From a checkpoint of a small autoregressive pixel model.
Model: arch transformer_decoder, layers 8, norm layernorm_no_bias, activation geglu.
Training: normuon at rate 0.0017, 15900 steps, batches of 64.
Data: trained on photos of plants, animals and fungi (iNaturalist), 26.1 epochs.
Rows from block 5, named by matrix and row number. Rows with one number belong to one neuron. Each number is 500 + 25 x the weight over its row's rms, rounded and kept within 0 to 999. All counts start at 0. Numbers have three digits each. After the name is the row's rms in percent of the matrix's.
# gate: MLP gate (model.blocks.5.mlp.gate.weight, 336x128), inputs 0-127
# fc1: MLP up (model.blocks.5.mlp.fc1.weight, 336x128), inputs 0-127
# fc2: MLP down (model.blocks.5.mlp.fc2.weight, 128x336, transposed), outputs 0-127
gate.239 099:536471494482513535486537502484481491487468519484495427484437497488548513486481525498515443512508484510456490459496478477499510518448543473509527458522482521534516505527543533488485516521499531522487481465515451489487506493528541515531512468492502535546497464461505494437475481478542503499524531519493492503504509529505508538485505505506496502520471464520494478468512495506492493501494
gate.240 096:491517521503493503478510515462464489508516508505555524527503520493514495505452447483489546495496502532458494435506523517484508451487485505544465466488511521486509505575480538497535490507485490517512492475513497513481541519515473479491500535551510527446549505487497491501521507481485485505489477498479469517497506549514485532517518439502512475520533545521476508488494480479479497451491
gate.242 099:500486536517499535523503466487500521485483500520524468477469485479535472525537519439486478500514464513516486539534482446475511498482507525479534472518524540452476472514495484495529470501508434483543535530449534492468522463515491495512479508470543495503450495505539497488520501543503503486512489467493487482465508529498548508531511499510532498462481511488476519490470493503539507483490
gate.243 099:509537448501496499516518524504494509452490508485521527539473529510516506518479525478508501464528512490505504468544510461502497495517488494526467520509486537526466504508563461465538524498466485464504482482458480537516487499506500483473503555509530521478504518492503535518472487464457537492491467475527480545492452520497470495463485486498526524502484469508572480500475495529465530491482
gate.244 104:512543480523472509504522483527509460517543470481522476501525504462474538504511521480507427518462569538467476484490454473496468508446550491504517500496506510523470490482484555527470508510481522482476521495496512471490437516501511502525479501481543481514511467509515510491465496487508503532481522516497500482531491530556472504505510498491498516501540513475495502502455480493478523531526
gate.245 100:458510471499472533476485510495489497450503460520515493469530516510481525469496501500476515475479515500505499574495478486529498512539508523537461512505475502528540480489497436489501496523491515495505504494496519490512485526498515530508457478461492509509452475506491467524546532529526481505521540511485511478511427522491521463472469521525499489558493461478548489515513546529484502502483
gate.246 093:506546513507533427464542524499518523502510500494540502498528514508524456508525526516482539517486484491473500486588485491510508492469491532527489519544506476507509466498467463488534477489510507497550456545539542527497510484516484473509500520467504509541464481466481519493461516475537485487466478514508455521478497453479504492522477492482490510516498512499496496463476512500525482513508
gate.247 093:491487476480496506508499503575476514530491534525535503478532495439512491459509455525482506448518515491514450495516485530494505518506540547499528512504531487505478537463497500512530475519522512504491517507454522525489469460473526471510488504496511512484524468501494463505511472536550482504518492548506492491472496538542512492473508482497504515498450492458488555466454481507506520471493
gate.248 100:485481489478503513501537502532466507490519470498549464485497512496497500495502487517515483475489527509557441545525520500523526512507484485484524484505511495542460511485510509491472506517536532499483503549496447509534506495510487452504530475486511528498459483485542474495537503478511481469504585484450470477446489514486523541486491485515429494522501506490501483534509509487522468507505
gate.249 099:515513525508475497458487523541492536473497490519511499483482507522529528500546505458498486480507486489483491511504493524493418504557524538506426506485532513508507478509527520503514468467504486508515512502503490527490522439510513479540542489486476473489504523453504535532505525530465511477567481512493487522476506469497520469536460492493463493497519494515554490538512475487491521498503
gate.250 096:557499488509475437479536516502460499487525497520480508472511499448500550531555483509488456491459537510523500484478506486499518496444509456526516468502480514477517531496474463534531470540558493538487500523473481509490508506542490499517513499503526519466482473529503520544474523507493470476521486535488494492463457508467504509462516478502479486491500530488502494502488497558486494491508
gate.251 090:493502484516507538531520457502486531452517501499510524516513507549523501503505523506522543571484487486520493447501515483479509504546478486520517500477523477503474449512497516474487498509464509497494537462527532514511499505523460517508474489472496498455472497452477502479485527523519562527497557478448456500522509506501485491468466496498535488518520501488467494507558517463484509489467
gate.252 100:492523505525513493529481446511515511520500527503526509457459503507504512508472458528496535494455502540473532574480523514526451495508482518521494513459520494520511530500517505463502507477480475487539535535482512512542528477469505517506471503544497515500503532515504535476463481482482520503500497510514526506467495475441548485510446546502457515517492487502471467508516515502532471535481
gate.253 104:512492505515491475493479506481494528538471495453501485485477509516478495507511464494507488537507554523476504516452498519507518510512485502530526482523496472504476466479490497542483543460521519526474519496502500502466507548515531542520479535487460471475472484499503548493537472527480479512454537483522527498505463532510488540507534499459505492500490495512535495437467496426501481523545
gate.254 097:483464502489485510477470493518513462542478477506509464478490472513538491488497529527498486501493539509490471504523422512469478546465528489502480499459477427505488531493492505528503543509523495499512530523499521564505510494488506546452507486455518478507495494494481471470523519445497514508505517489521533542491501525494516490517545505520495522522506508519510474555500521485481446503527
gate.255 096:534490502487485537457500474527463559542456483520517494515523452512519528506516514498491552515479500475510494479476532498495458536520472516470471527495470474557512475472515517534467482524509502529515497527494507481524479483495465462532499482467516513511480498487505497516509495532499593478569507482511511475511524533504489512467523493511497501489454510485498485475537484505493476498499
gate.256 099:471512533518518518505481462448503522466493553519522506525493509557515497508502470479501498525520480529535472509465510544460536506465535492487462527527482544522457475463522477521462496477454515488469513498489521550496483512546480524520467472481486513478511495476496533477467506539514531473533452492474520522497498502485503521505522470484491502501477502490505509485510494468543474464464
gate.257 098:562509503499498522498503518487464560539481523468498523458483513457457494488528525478528481495493463478484496498468519494482508464487496492474505512518497497475515526572492529498487515522467477491509525484480522505493482526483495513493511531498501511495512524509481520455518477520490495523511483456508482448490490497548510508501492545581532521428495489493476456465505480469526500518517
gate.258 097:481529476584507534470457470516504468516492509458521477505488525517515498508521521519499468509531503476524474505469507519524506502552485461493534488492556540521492474479543500506514507525473508520521505470483493510498485511505530495484483503458448455518501487528478510504561482536478481486487522494476497524464481505499530525477499440515493473517509512543517462514466493466472489522478
gate.260 099:475466530556463526520529563494528457533436482499494489529537521551494487503518488473470533541468480520477476475519507498535534490529448514515517549502488500526507507514516480461514511496498491478496485489486479453486453498499505499448500498485476495518457481505476502508491478517545480500482521485475507510486503494503522545538529483542480528509501494489488492476502495457501514544497
gate.261 113:527493508495492524506516485519462549485450489541519478461515486527491485468499488520440484477534466532515500486531514512483477529491484528494505460503502498485450529500501502502467471457539470456517506480534452530498547533473527553476522497535525536546510516478502492495481521469486488517473509454497507490501478522469510487487548504522539512512502526513540460516501502485534509507502
gate.262 096:475511496488518528469421511554535477497482539505529499506515512487516524483470459515481509469529530503481501505528514471518506512506463529560528481486545470492541522501506537530507506474504503516479470501499499507511471541500506486496510519500540549493526514506547475496484488490501502487498436489471529471537514517503475448464529557492477481507507508470487509478546483473476491494493
gate.263 097:486496498484495488547477522523481534481530447471508490498508560509507495506505493500499515455465449506498491524485468466484476464558480484495536492491519543516465475498515486555514479527465513484520509507478461515495499537477560477541497527508484505466489494537517506525468540514488483526532483505506445481508562518484514510492479484464461500483514525517532514477513520507504504514463
gate.264 092:469488525505496490519506519483501518476514477491550546460540487528454523478525524520513467530479484486471500491504499537506514470532455501512488529509452517513529496485499503534497467509494461483540489483491508459534511531518474478466485497519485458463436434496489546548498495482508501492521520483510490498519497522551479538496497515478504517512451508505534519459474485487536500495471
gate.265 099:480549481519522515504523490509481541535503511499533546511474501504515478474493458490519459531460454485480480500518476493481501471495524505537521509515502475476523502520499465532486524500470527500520520481502473452502469557530479531467508563546478524486507525472491510488457487507505469526469484467510498511496541519515511508483547542455525514471466496490513480505464505477514535493457
gate.266 097:503476522463455499488506507512501504515445534489490484484518468488506492529486510521535511521507479522494524509506486512437520512468503521484514532523504535493535512567549532523503498555460475488480499492493480493491526475482522508476485514468477468486540464499487514465469488490506457482484501522523527508485519482488523504505495452507460447488431507532540479472505515498519536473542
gate.267 090:490452498548507493512540535513512495501498525537495479516500490543504520466492502486542502509511513479489533536445445476509536470461501527508511498541453505498488436475494499467519534478471530475531500512540473482478517512510499525513485453520510499532466503454512497448501516515508485486448522481516518522481494510554499485511483512492480509454489494514513466499503513494503487519433
gate.268 101:478517486513472479534491514506487505486539494494496474482549469466473510519425442484514521468494489512481495504531527467503502541495534499486469510485501481527537468495515501487487497502509466531500507530545512514490558498504547530489483482509521487493494503507507512535494496513483515475546480544481486534522444514478487498530527471480509488472522503510500521500541451442510441468522
gate.269 096:494495563485513524511523511488507518526493564505483477505535564489479496501477483481486472509545488500470503540505467460509485496501520542562488494535532493496477529483449479503473511476496512465480521511542517486536501521491504457462497506480502486512570509469509488498505488499500497499510513493489507481514469449469558464501506453494524518490488517471558492481477484488527485518497
gate.270 095:489524548529523503493481504511486510527541565501477472454536536466499516493501489473503508524474515511510504487477480523513507495489498498568561490465466462489494490481504461474486461505502521507485459487504527484517506525526503482502494439495571492484498517566488506496507542470512473500477523491478485497516485555512497516495496522542482546484474459517511485474519478481483510490490
gate.271 099:440491481451473490504489491514482467438480532514529510495531541518499519498470491540509476502514498496503536514513521556501497447486501480529494507482507518481474485523530485471470472492489505455516492548486469491492494492543469477487497480526473478471526525540529522495522490508522474519515512543518486518531492468544550535491525473476489523458442487489525481493492489468530519496490
gate.272 099:486483500473473473462463513509477497524476498514507516528497539508507521497471480494485454490527510508502488502489535484512487505474465494503533503500519462463526516526493495465477498518506419479546484527539508509523537561446488499494514466476513464496495501518447539518506456504510484518488527499487541498537484488461526524529516490492490517568507467550486518469525482487504474512515
gate.273 100:514501514471529507497504528472484502480456513525532475522482514526519485488534477513521523497465494526511479467524444494489501520436514468495500527472483510541496473522513478507513524485468512549512498490515469512520549495532460539466470532516491497492564523476445517444540475517533475525464517512514477471480456547480513484457501489484512518483486503486496493500524478506487470509492
gate.275 098:495547477503520483504552483531474529520523496524525505519522481516517481513497491524498550488518507512494502507492444485501489537517518523464533500578507508486464493450521511520492492486480495495500501530492532467453488495556489534479559455508500482519517496456496505452465460503478536505503527505502461472512476512467477507483495475469497523461502529490482482456472521484535496520486
gate.276 107:487512502494462492509525489483478500513487521479470514508475521506521515499486559508488535517550496514565475502492522526472513472512453492497496458485485498495521546526525458505521512513485509506480478485520499539551486487495437489546449489499513512466486550483475502515482463514515485475468482500502522476492540522526476479503479525497518499498533466548498503453483478503567475540497
fc1.239 100:548474497487517475554521497510519505480506486497509489486534496455512492495509497493520511510468508500528527482507481443509509505483492526495493509504536480472505509537513477505510517512527580533482499495504484471489486516473518524438458521498520517468527517482468502436501523489492468456473501480512495511490524547539495517473486448465524485482465501493543501497480480532517521464431
fc1.240 098:439504516471519519499515510496481456551471553474516549509506509499525512505473453439525489491506453482491479484475529493530526485495477482528480531553488490467498486509511482497498497540507513495500529472445472509519538525520502497454537492500519516487469461536480504482551456462492497489512492475468454534514508528498496496512502506480526515502519518474495494480497498513534528455480
fc1.242 100:529539523483459489507535471497502523497504509512496503505513490496498533476507486484469510452510521564507520488475523478504473513509528503479433467508479528504504490505520468537447477482536510530481500504529513511482489514538512491505526483515522516567525493452457458520496481480417507510506489503497504459482513475482476521479552490458498512494454472506478524496509523504528534490510
fc1.243 101:492536500518485505528499478461534487490503520502513486486507471518486519514510510543510476490479492461484534462529445497486475553479495459512494484515484465479509479446487466477505542499516448526507497484534502487501504574491523480503556476499511542511476464502526524519505501501465512543479508515512526551513521503504466549519537516447468487476507481485472509529509466506497468501508
fc1.244 099:524479543514543482542560496467504469504504530504541488501499541481475518523502474508496488482520485488481490504550526482484528514445524508518511474542477477469539468481515548524483465506520483517512534486480514493512533469488492456468511502497500536523523502528471475438524463498479507516485471501471477474482498502500506525485504492473529520469553511486482507491482461477515469497442
fc1.245 096:448498515490508513486506483467527505500544453497502552501516512468534526503482484504519558497531540502500495500503517523510490505471500520499522494469499488463485516519528536463428464554512466504491507548467514488510502461527472524495502486497512465509524442474478491517479527510542524466506501490474495483502485501508450505517529494490503473485471485471465465523511538495564513493523
fc1.246 093:487485483493480503513491518489459525482473543536454541482470512480533517528499480477429527490484500505498505500503522469511489535503507512469552496535486539497487495508480502496473473498502513465481495529473476507501514488502515508569470513501495468508502524475436500526526488527510504432508568499472527530508474487516548475481524490493482533462472477506485478525522516505515547492502
fc1.247 090:502525476556498490525471499495516452531509484518478470541469504531502500490512500488531491548489539519499518474557496525508493529500515516506492499502502495507480507477552533456472457453494518494518499517486534488524494471529477493521481534444496494497493493508492517493524513500472528532529520456504415495541500475512461477466484466480507472450526498495537474539516505485508520505510
fc1.248 102:474512488500509497570471499552534488457504529507544528488478494492482472484467532457486523487467527489503516490504479499554526502447485488465519527510481520551504522520496496527493481487475501485521487438535517509521474526483491481497488520487545504500559551519500467468489452523514511511543473498524489501544508478523495535481466498497473518493466498483508497508474453501489483508512
fc1.249 084:482500525483419468469493492479503505482556487515528483515544498526551514456503506442503526450468527508439483476505537483528487526553480505463471507514503495503486526474490505501504508459465503485533490480514455498467505503513491519476520483502529514510520529530499542483501507530505515493486541524509507514531481522518522495468511517485509547490536486499503490455518503472489524460489
fc1.250 098:483508471531518530494465500517528525544495482507477480484504502484491508465546478486505516505504492506546474505493533529510487479485494457534492481470528455531442497459517473455501496549515516555513505515462508461495519463540508494530512465478520515494531474494537467488549534505512473504467516508527487509505538516494521478526482483461473485527453458509454521500483491488507503538516
fc1.251 087:483463461508501492513496466501473511462517487533555481492509488527480521457513510493512489595491516537503512511516511514512484540510520488497482500520505516510450464488499508441458505523479510504510523496480486457538531494499463492525504475432525500492505473508495514505530483493489566496488509482493458494517470529501501511494480498473520486495536441520487550511506472474514477497532
fc1.252 103:511490503512457462476546570493497515485517522473488493511479505519456495484522504519506495475536514516546517470517490487464547526481534505517493499496519505521548482485544452453517476515491488509529499499452506510490494513470474481546509480487512479501454476473514508533528484474496525446500510492473555557483511476499444489473520498509482510451521486517524498508493470481517501465492
fc1.253 097:525512490541513487477481507453521503514489495498478480472508520492555488509490505512467506496516536520484528486505511552515516540501533515427531472440470485477553486509466491493474439505506499511533504455483479475433519526552524541500516484527511482505488460490504500478488490527477499527500530507488518523513512504517508513477537447494511499517523499485523476501529487450507480519494
fc1.254 105:527515504508499488519499491491521472468536476482500551546533522475494488508521512491490506487479516502506443473518537462453496491502508502451492520533493479510525444558488463480513505493447504490496504526534476470532518466486498484535508538485490486517480451463492503505503494528511504460498467503530494499522483478489508456482468525483539507464530515524497502447507541532557505509467
fc1.255 097:524520484473471540483533508504515533505471492520522488463516504498455460476484485481497512507526486464520469472476507543437509527517521502469494535463492506537467497491458530521473469516508472511508485465440537523491498515514484503515491489463509517518559470495487463519513528481485552480516475537467525476513527510501488523470516487498504550514486534517492515457513477513479553499485
fc1.256 101:494537434497522505497484508519538493499464531492477542509536516508502473512461542499471486483485494519496547471494482448488474499497462508522518520547518472525498533480475528509501513527461545516496490511483472515484439497549498528529527516530512523508508493452477480541519508469490450491500499510537509492516522486526489485539495492485542515500523451517483463502476462512464485530501
fc1.257 103:483494525497473502465519553466510456513453497536532493514505523471511469474455477467502473516486508532521500526491509528504474520503519506448514496501522525510524446478489455534489464528513529444483489495492520552522496485500473515534504453522485514510447515486527502486491482490509479507505570522501480470518530508487493524473502489480512533492503523474468530499514569491515492487476
fc1.258 099:465489485530487469492562488492475459506532462459511508484511516493497469536489494536513494534517509532511516513434548523498483518487494496490518480531528541465504493511526518537472507465477491478512513503537500500484530497495533473504481494530527486527501540525458546460505479506499536458516520430496494508454484510539490510485526465506538503482498505481505523498459516478502454515480
fc1.260 091:485494465516502495540533530482476487530501560505490491518525498530492494412506514463509525547465513467503547463503510471503485507497452519504512526544480510487483501498473493478472518517502537496428490486475503508483536460514494534520461511533514491475469479519489549490530535498518513486489502513472492514528493514528517480485532488459509538513466500485469488511453484508487479481507
fc1.261 099:477455463486486515498499509523500522502465492491533519509483517506475546501438517534495532483476461547494490484516518495494489509537437501514535482485460525500473518487442511491471488502499510445523506471508520496479545504510550523518472514495481543497522492454518501456490495493459459524457501491509500467508498513485475490489529440524504511503531544545527502508511506518485504535505
fc1.262 096:469538519492477508488436531499517535511445514535476508496525484488471511446460472520513494514491489520537474559497498532480496524503498458447484512504494468526510480485535509492504508505473502499526514493473501444516504505464489516506467499525494472483514515523481494488547510488494487495504550496501472483537533496525476497487499549503507513533467531485488564505479477432524504534503
fc1.263 102:526528475495474523478502475495490460497515502519486478522523506505467507483499510488524501507516539568520466524517456480487516486493477541463485514486475527501486519527559489475500484526542471536517445455450561499481522443482518487498516461497516483454498477474503513519478486498511527483486489482498494536530482497486509540538453539536487512490506497503487490525506463532470521488513
fc1.264 102:544502537510473437513486534467511495453479540501528515446515507473484512482542502506488535483500481520470550519512507487447469497505494519517535535499486506538505474550526528446525475492532538501460510543534500498528476500473522503498502501517500487435522490541494505522512475524500518514440491471501517489508477505499482494539488480473505495502478471482511524495466466485490518508507
fc1.265 099:512530541454537519522512484503501495477523498504471519541494529460522522491541450434499458500529520482472499512461498517505553514498507486502499521474478525480511507522484529501471474485488534468535480474500504488520512502526510425518498534537477535487513487492544464493525504496466472524519478483475493511430472506526470457514489483501525492503516512548507500501512490507499494492453
fc1.266 101:479436525500501510548533483473479497525489524529487519518488533472486466499527486496499455534479549482484511516451537519506525503498508528546496517538452481488461505507473517529513454508494487492483474499505517505495519534461487489459489505530513505498474514467526512501522492463478509486484539509508487492520461473542490489458497485534518543493495511449548510512515538467498443510527
fc1.267 094:484505496500443535492512500503495548494509481511474478516518487513523534533502490508460454488515535510472472485538522493501567496435517538484496491466488487543493516471515526476511478503490545512509509470496513538487509503471529451497498505483489539492481515519483487513526488477462461514478457487483471471489456527478566466502503493509476462541503473540534519494531498512499475509484
fc1.268 105:496425546485504525446504555521487526495466532480516452543554511527494458514509504500476521542516518469529539498474495519524506472496456488518501524522539473495497504500493501524528480510509500499515469528450523526464475492500466487459481513480501502481502515542519525493511494520504484503491522512496476483504504487538531442476502485514482470511470534507462535475475513511497546494497
fc1.269 097:491474482506525465473525496489506493506485511518506543506486467513523541532488522525528502473476470458503484530500506530475487516500501512469535494540487464474529522520517475461492507520515498536510470493494522459506534502475450561539487469479484469510443486463466475503498493462516481502509538521528486517495545510537481486518511525489486513518524478553463467484500474456439498511505
fc1.270 098:508466488513505508529497468484496513537456442458515510466468474542525486476450516503532509475479478494450477515498481508510498485492539466491507490515472525508533513487512517529533519506525550504510517505473483485494484500525466521525560517483494527477513487506536483505480507550499486465459484545533542522527503480511526480542504509457487487486497530521490468550466483500498475516457
fc1.271 099:501500465463455500514482520477511511532489495498505507528506534533467509505491505474476491470470473477485503528551483467491512503494477517550503491463543520562490506460503478504512487425515492465466540507497488566465480459509526546498512543479487510496481510514512498520521478447495500505492498465553531509504481528493527525483521493504506506543490536466452499528484492490484506513513
fc1.272 103:516514497535453498495520528520514476456484494539497492468503483497515524493466493479486511485532502495500507513499493504482505559523503506547502505487481471493541516491494499462476561509511496512495470444488479538541508479504490515547516494526476483485513496539493489485501475460502481445495492526539531485496496501495537511461469504464522488454491501550455466512456508513521422528484
fc1.273 096:475508478462472462491478496540518488501502536489488490548502506470508523436493566542518451552510450475527490514508471490492516515490478505521510523522545525511504450508502549504499520492482474541514487517530495476493475505479425510491469525502485519458489531506487526501484490529506520479468508511453515508475528443490498488497494512487489510534477484499480523508509491540484510528507
fc1.275 097:464514424476525503480512471522479516512516460517547512521483466518509501482456541504486466498511457487508496500501504520513477528480527520496531527501527499527501518528513495516483517477489480476475536469450478510469515526578517526520519485463494453503528521510519509480519472505514492497513563537483499467470462504504504474477506477527505481457486461536501525523475527497479472494484
fc1.276 105:509531542481497499512488508535465483528449554498502530478493497537461515462530501475495455514483504506528515487468500534500475514478485528520472553479510486506554514501527489490482491497473480488528483509507535465504485536460482499479518479483563478446476497522493492519554473529509519473505502508506498469489464503563542502460502510495552479490506523516529520478516472493483474493491
fc2.239 106:478500507430505484529492505496470509523524459475505535552539473500512548485488523492509490483518500475508515517460499479515482487451485511496496505488516530517530511548472524420472512488457528540470520471508475453511522524517486536490493497475514511495536509454487433499495503531503532501493514452479506488526521531480528483478509450524468492484499499510521508524490469492497522503518
fc2.240 099:461491484518502507515497518513501479491522469506553475473463501480462492514506506521501490466499499481501485553514493525497498515513463430477510486462519514517520515484501476488512502529511478494458501468471471488476499481520547439505491458450504499523549492479506463487484507517514509477552513483484492487502497469501519508439458540531483490559517467519514531490527515554489531518478
fc2.242 100:512496498495501492447468504491481498494529483512490509517527528488498516456487477454499509520509459475479513505483559488505460494511541529486522445471515519463469502530500504493507482498495477507510441476490498529480506488475535478475484501516482505491483491555483492503516584526508526496508497560464487497495524480519526501504514514514472453449485534481485513454524485549452523510511
fc2.243 098:486507494492499496521503491511478474519522495520458527507515481454514543492466474516529475530460455535476473518464496528521479480526470473508539508471521504473518479475482498505489540446519502521489511500534528477502521457496527562476452500514418513522478525511497471496486531512505495509503527473506499469502508514542440539517494476495524503457523512498491490553493503483519493476517
fc2.244 113:511502509489475533520506467479473472519574518547477500491539484527449516511502488520499501512462476530476490511475397497464516489512508540530497497486503500500479485492504476505538465513489554438528536494521486539473500509503499481494544520502492539504498515539514484481480538505557502476531517480509495499501515538540495485503510486471504502517471495502512500509493527508532520470492
fc2.245 100:507489448492497517494468509441465492493500493490490477497493501500472508499456481511490526486491508491500509517500559542465497551526457478480493492485533481507530490475489475426488493555471510489508515487536462563469490530484481521486518479481521550520443519551481493502480518459475510491493487540485474475524524520479504516492514513528489521508506485473523504536462492527493464499485
fc2.246 098:483506490475546491460511512462475475518497492518526470485495505478521524481521511508519513496504519514516492520503499547511488486455511478519501485495534481494506462513472516508541481471496491468476497519540527435484489482547514448476539513477476513501508483530528519502503502531479512531547444544526507475497479487472519519507481546484486484509486507499477490464479510479599535476515
fc2.247 107:519494530458493497497529511469512512557467527493504485510458476466469513509480515549495471484504528505499537504507491508524477461452485489550494513516502483465522518559445479520526503518512490524501489566547509502463489488467501483488497513552489481523510503490499530485470457488483458505502445504517550477455495519506485470499483470504508508511470470525537530471489508521507522488497
fc2.248 100:515502479532493491512530464507510458547515550453477535508493456538528457532512545463532496530511478480466505522475520502522485487463480502495519498509479486495479527526491509487523497514508541498505527460524540517527542516510516493493531531499516519495504525500539537519525486531510508542501520514529470532500529501559504479472492440504480501522497488492489519502553514543477456520511
fc2.249 096:505514494486538544517523499514481460464472474521498496520522500500467523507516501546526479517540505485461461531466481539517495489470531480469453515437439486485486505504510498496476497485538476484469496512473532491528526533491501508463485486472483489521510503495528556507504505491503484510497514478487511523496491481485433501533451493464492514495466488508475514534506521460479536566499
fc2.250 095:490476527515511503471495503520453469496482500516458486445505467490492521528493475483505509518493522521552496476469477545523502497489453494506523484503490524497522500511498471512475462491563582472498505505476534486484499490517498487494519510432513468456506511566520511521504503488512498504521529470506479513489480488541508478506531518520514495497566500490494490511486496515555473515443
fc2.251 104:478529587457486509512481470506524450505530504520494489516508513477495503492548509481454483468545492505496501499516491483532497496515477487499485501505545502495530531480459496517535483473488510502514483527543526481500522533494519501463477542518463521491511538504517487524567512478504435510460511480561488515483473476512507514551473489503463479497495520460499502509498524517495517493465
fc2.252 105:494492497500476478519510511473509513520487528556497512506457515515486489497541535540458500488491473516529483530519509517524503538495479529529550563528503485459439506483529488510525519504517465492525528502487504472516521469471476511502491495530500476538516505508468524498547512550470544503472503471506529538470500501508462506487410500500506496505482473500483478523469492516457514501495
fc2.253 106:523530485491497516498485506515482493539500504473502480512456475514517488451497482475483438499485488459456498513521524454517510464485499522552501480544467494490535509447492515495495479506491486524497493494472520514499543519462459500440497548545491514526492465504520492482509499490496494511463486510518474546520537564498526468515539468480479473515494510532487485514461459523478492507471
fc2.254 106:475508494493534500511491479507536440479511457486484558491505482485490529500479468526502549447472511502518449506472487509435494522494503515518501465497478531518547500522529494499500506481534493491542534517528511513488484519512479525567514458479503480489495515483491534476451524517490513494513504491539535540465479540526507489510488479487515495484527486501496540482519489466534480514445
fc2.255 091:501492526545488485518469535481454510498514487497532516520482515497466538515511477515483502477497479508493496546524494497505490490494492557531491475535501507452491504534489489515513524495490510513472493498537433477456506527455553486483512525489468506487450517459484509501520491480514415505489547473499506503472473518488506504526509541531495496472506480492499534567463506480463480497485
fc2.256 093:538494528495495475501525489500501499485493544487507511517528540514515493544483485462482507525519496450461510493496464508518486456497522489497475475558527489497521524523483528532470497446490487512466542504487479440441526497566440490481473463504468486470531473492492518460496505474523524515505469479500515513493497485514511531516487480506511493504480475524534501541460527476527518500474
fc2.257 101:510525510472474474503447510473515497519474479470464503491488535456477513530526470495501530536512465482476442512506472479509505471503456489497504535487478527508501490518464522505445488474515504507518512491475512528457468486487463517500504506490519499532499472499469491507525495504471489493489472436502485445512489472537474470527484468508542512462486463526482517449495532502498457550528
fc2.258 104:536512528493550539498482512449496456507513540498507524473474463505455497474522494498502484493493542480499484523480509470540536504517488469490478509506477551459474484483511480498492490501514558508463474469505506502489511521466473475532511502484515513485525485527499444519496493494507447479441468538472474493522495492510507452468462499495533479492525473518495451534515513532511518480464
fc2.260 091:483509493527555491448476481504529506464514505478511493529449508487447468518526525464496446493535510510551491537477506487462549467497494498474474512521488495485515456491483464504520515526479517482530503441505492510492484495480478497536526468536480521481501516494482532525567544509498472482518537476486515517485513502500488479483509535481497469527539492506473478473501492500525484518455
fc2.261 099:503541491499443487498495507554489500490506530505480552500474510476473438482515476552474491511484536491493492485514489498506505562492516459481558515507481469503503496462499499516488499521489516482476487512479517535499510517538506498480527499531545525495544544465474511528504513481482479535466500526522503447520445491545484481504475487493519523474521508504515451478527503486545470485489
fc2.262 099:511459497485496494498555457519476493464520509524533498521495523496524513509483519464505483521502517488494549429467558526540484449491509535518507474496488481481539510521492485566514462518494474516494499496514489496495467490515533509513531487481504492510474490458482526500515490490481519516504487533476571517520441467457468485499512491482521474486505505529491476486522536496514490551491
fc2.263 104:484489505514512517515530491519515499501534517463469467493520510498513490464522483536512515482488489458484496491538536476497444475544515525519487522510466452521468479451475496534503473542487482536542495500459502498486526528484513544518474506496483495471445458506543517480522506479518493478543439508492505490507510495464477497497487537552515475465452505495547499493485515510501520505540
fc2.264 110:528514495494521507498497520519491518485468523484478488508523516461503462504468457535486534497514498461509514501444448517495519492525476497454507501493549492513526464516490505507512457498527556454503483519498502497493423433484504496503467487499528552459552530475484514480502505523522510495527492509498453483534486456531486528520516476538511536511481495499482516490521476493476490508521
fc2.265 106:490494490473481510517535502481482495503558543478498471514498466477476494498504477528497499520550481502510507468484521552493464489555547450485481474505517520486455511492458471474484523529527477483496473535499500521523546468534488486476524486487559503489439531499486467535488487504531520515481486543511504497495524491493498553502542500488515532467524478472465530485507465506498516497490
fc2.266 104:515499514485514477507486499511491529491484515521473520521459472489517525489480539475522479504499490502510487485472498485528493515500501553517531453485458541504512414528475532497519536531492492462498545481495466499498464487495489518471473540523492489522512506503501515517485528495470480457457490496506492470517498517524450532468455498482521522446524512471450515497463483492561468495474
fc2.267 094:520505520504545532509502489516501469498467487495527491515516472500455498564427457439491504501484438519495497515478530514529503479502516505522536505479546508515524464490557481493491493461481496547490535511506480501512506467524509524517553511494507537487458511487485541471525510496473494544512491503494525480475462500506489498476532498512519500519481476493519519472524533517481512454538
fc2.268 097:463524518498550490496521534502510459506509494502545481499476509509496490481489455490514455495484462501525512486471529494504459476492465493492533473534537565554470537467488512501486499503516500503501456507512491464452488506492499499498523520480486547490496502474472479482470457489472472511540495479520453493514501515472488468503525484533519492544481435520470461514518478515512545474510
fc2.269 101:506484554474489494528491481524494520488481530456490482464517520524512501559506488500543449522480496468476465490488465493511508472442509517485525520482521493494531525487467490495489436507531518488497543508479536496554516531475470477464502500508492486491547531505467478502516541488502501518470478529514489452466479450517500529509494509513468514529476478526510496504502508438502485509473
fc2.270 103:467448484523528502514546481526529507532501487495482439493485512498508506466530522571550483464503539528514483474537521486536515488488509500492464535519486513505483499491518497440507484501506490458543521470537453488478463499533494517493478536533537496506497492547468511467512510481466511525483494507526515514452491502505461540508500518522530493476506494510491533511470495526527475491475
fc2.271 105:511440535540492485523520516506454486513460509488546504502484548512475468519472503462467500502508478514486495492521497497455502515453504500549463505523551531537501499489474456522483499474513540489491545490507514461505501518505507524495551521487495523498519500487477459508515513479486478493460489466501506479485472480450516497532464469522475503470524523494488499561476483501548537483519
fc2.272 089:531530454499535548468515479504466485466482499495488541546495535506503467504490515493470540500494513500485514484494541554479542491495501493502585472492506536511496469493446455480487510498493495497468479467487516515462531500491481491550495517519484522456528499460520485528485504492524543463493501523509487492500506496516492531522497485507519459506494467537521520468487468458523541502510
fc2.273 096:489486488498547545511468488503508503463500488485489514457439518537535522508501506497505465494576530461493535515512522484515522522496487473494459522522540501496508526488466474501480524486513508510469488522504558476496464513491509487551478477464478491481492459457490504558497533523488492493509475532517496470487491513499518511473503524502543512467529517480503505452500528524473467529545
fc2.275 094:502536519524551497480489508500544513512537521526503518499516500451477559472516508494481502477453519488474453524491517529492511527500454509504473467525487501518539499475495529493508490494502476501511516505486492453511467517492492497483495496467490492533518484523525502510528488492514469453484470433457496495524496504494514460506525533481459465533512508500544486482525451527538533477567
fc2.276 098:531499491490484517484489502527507515483537471454493482518509477428488469523481509506506534485483438514458478483520470482520498528533485477499463512527440466508528504481469454504517489473491509500501487506467532505508501494509479519495483500495539501539522494450527525504488466448560500508482483465477515529501512447493517488489498480511503538455484520527486511492540463521513501554485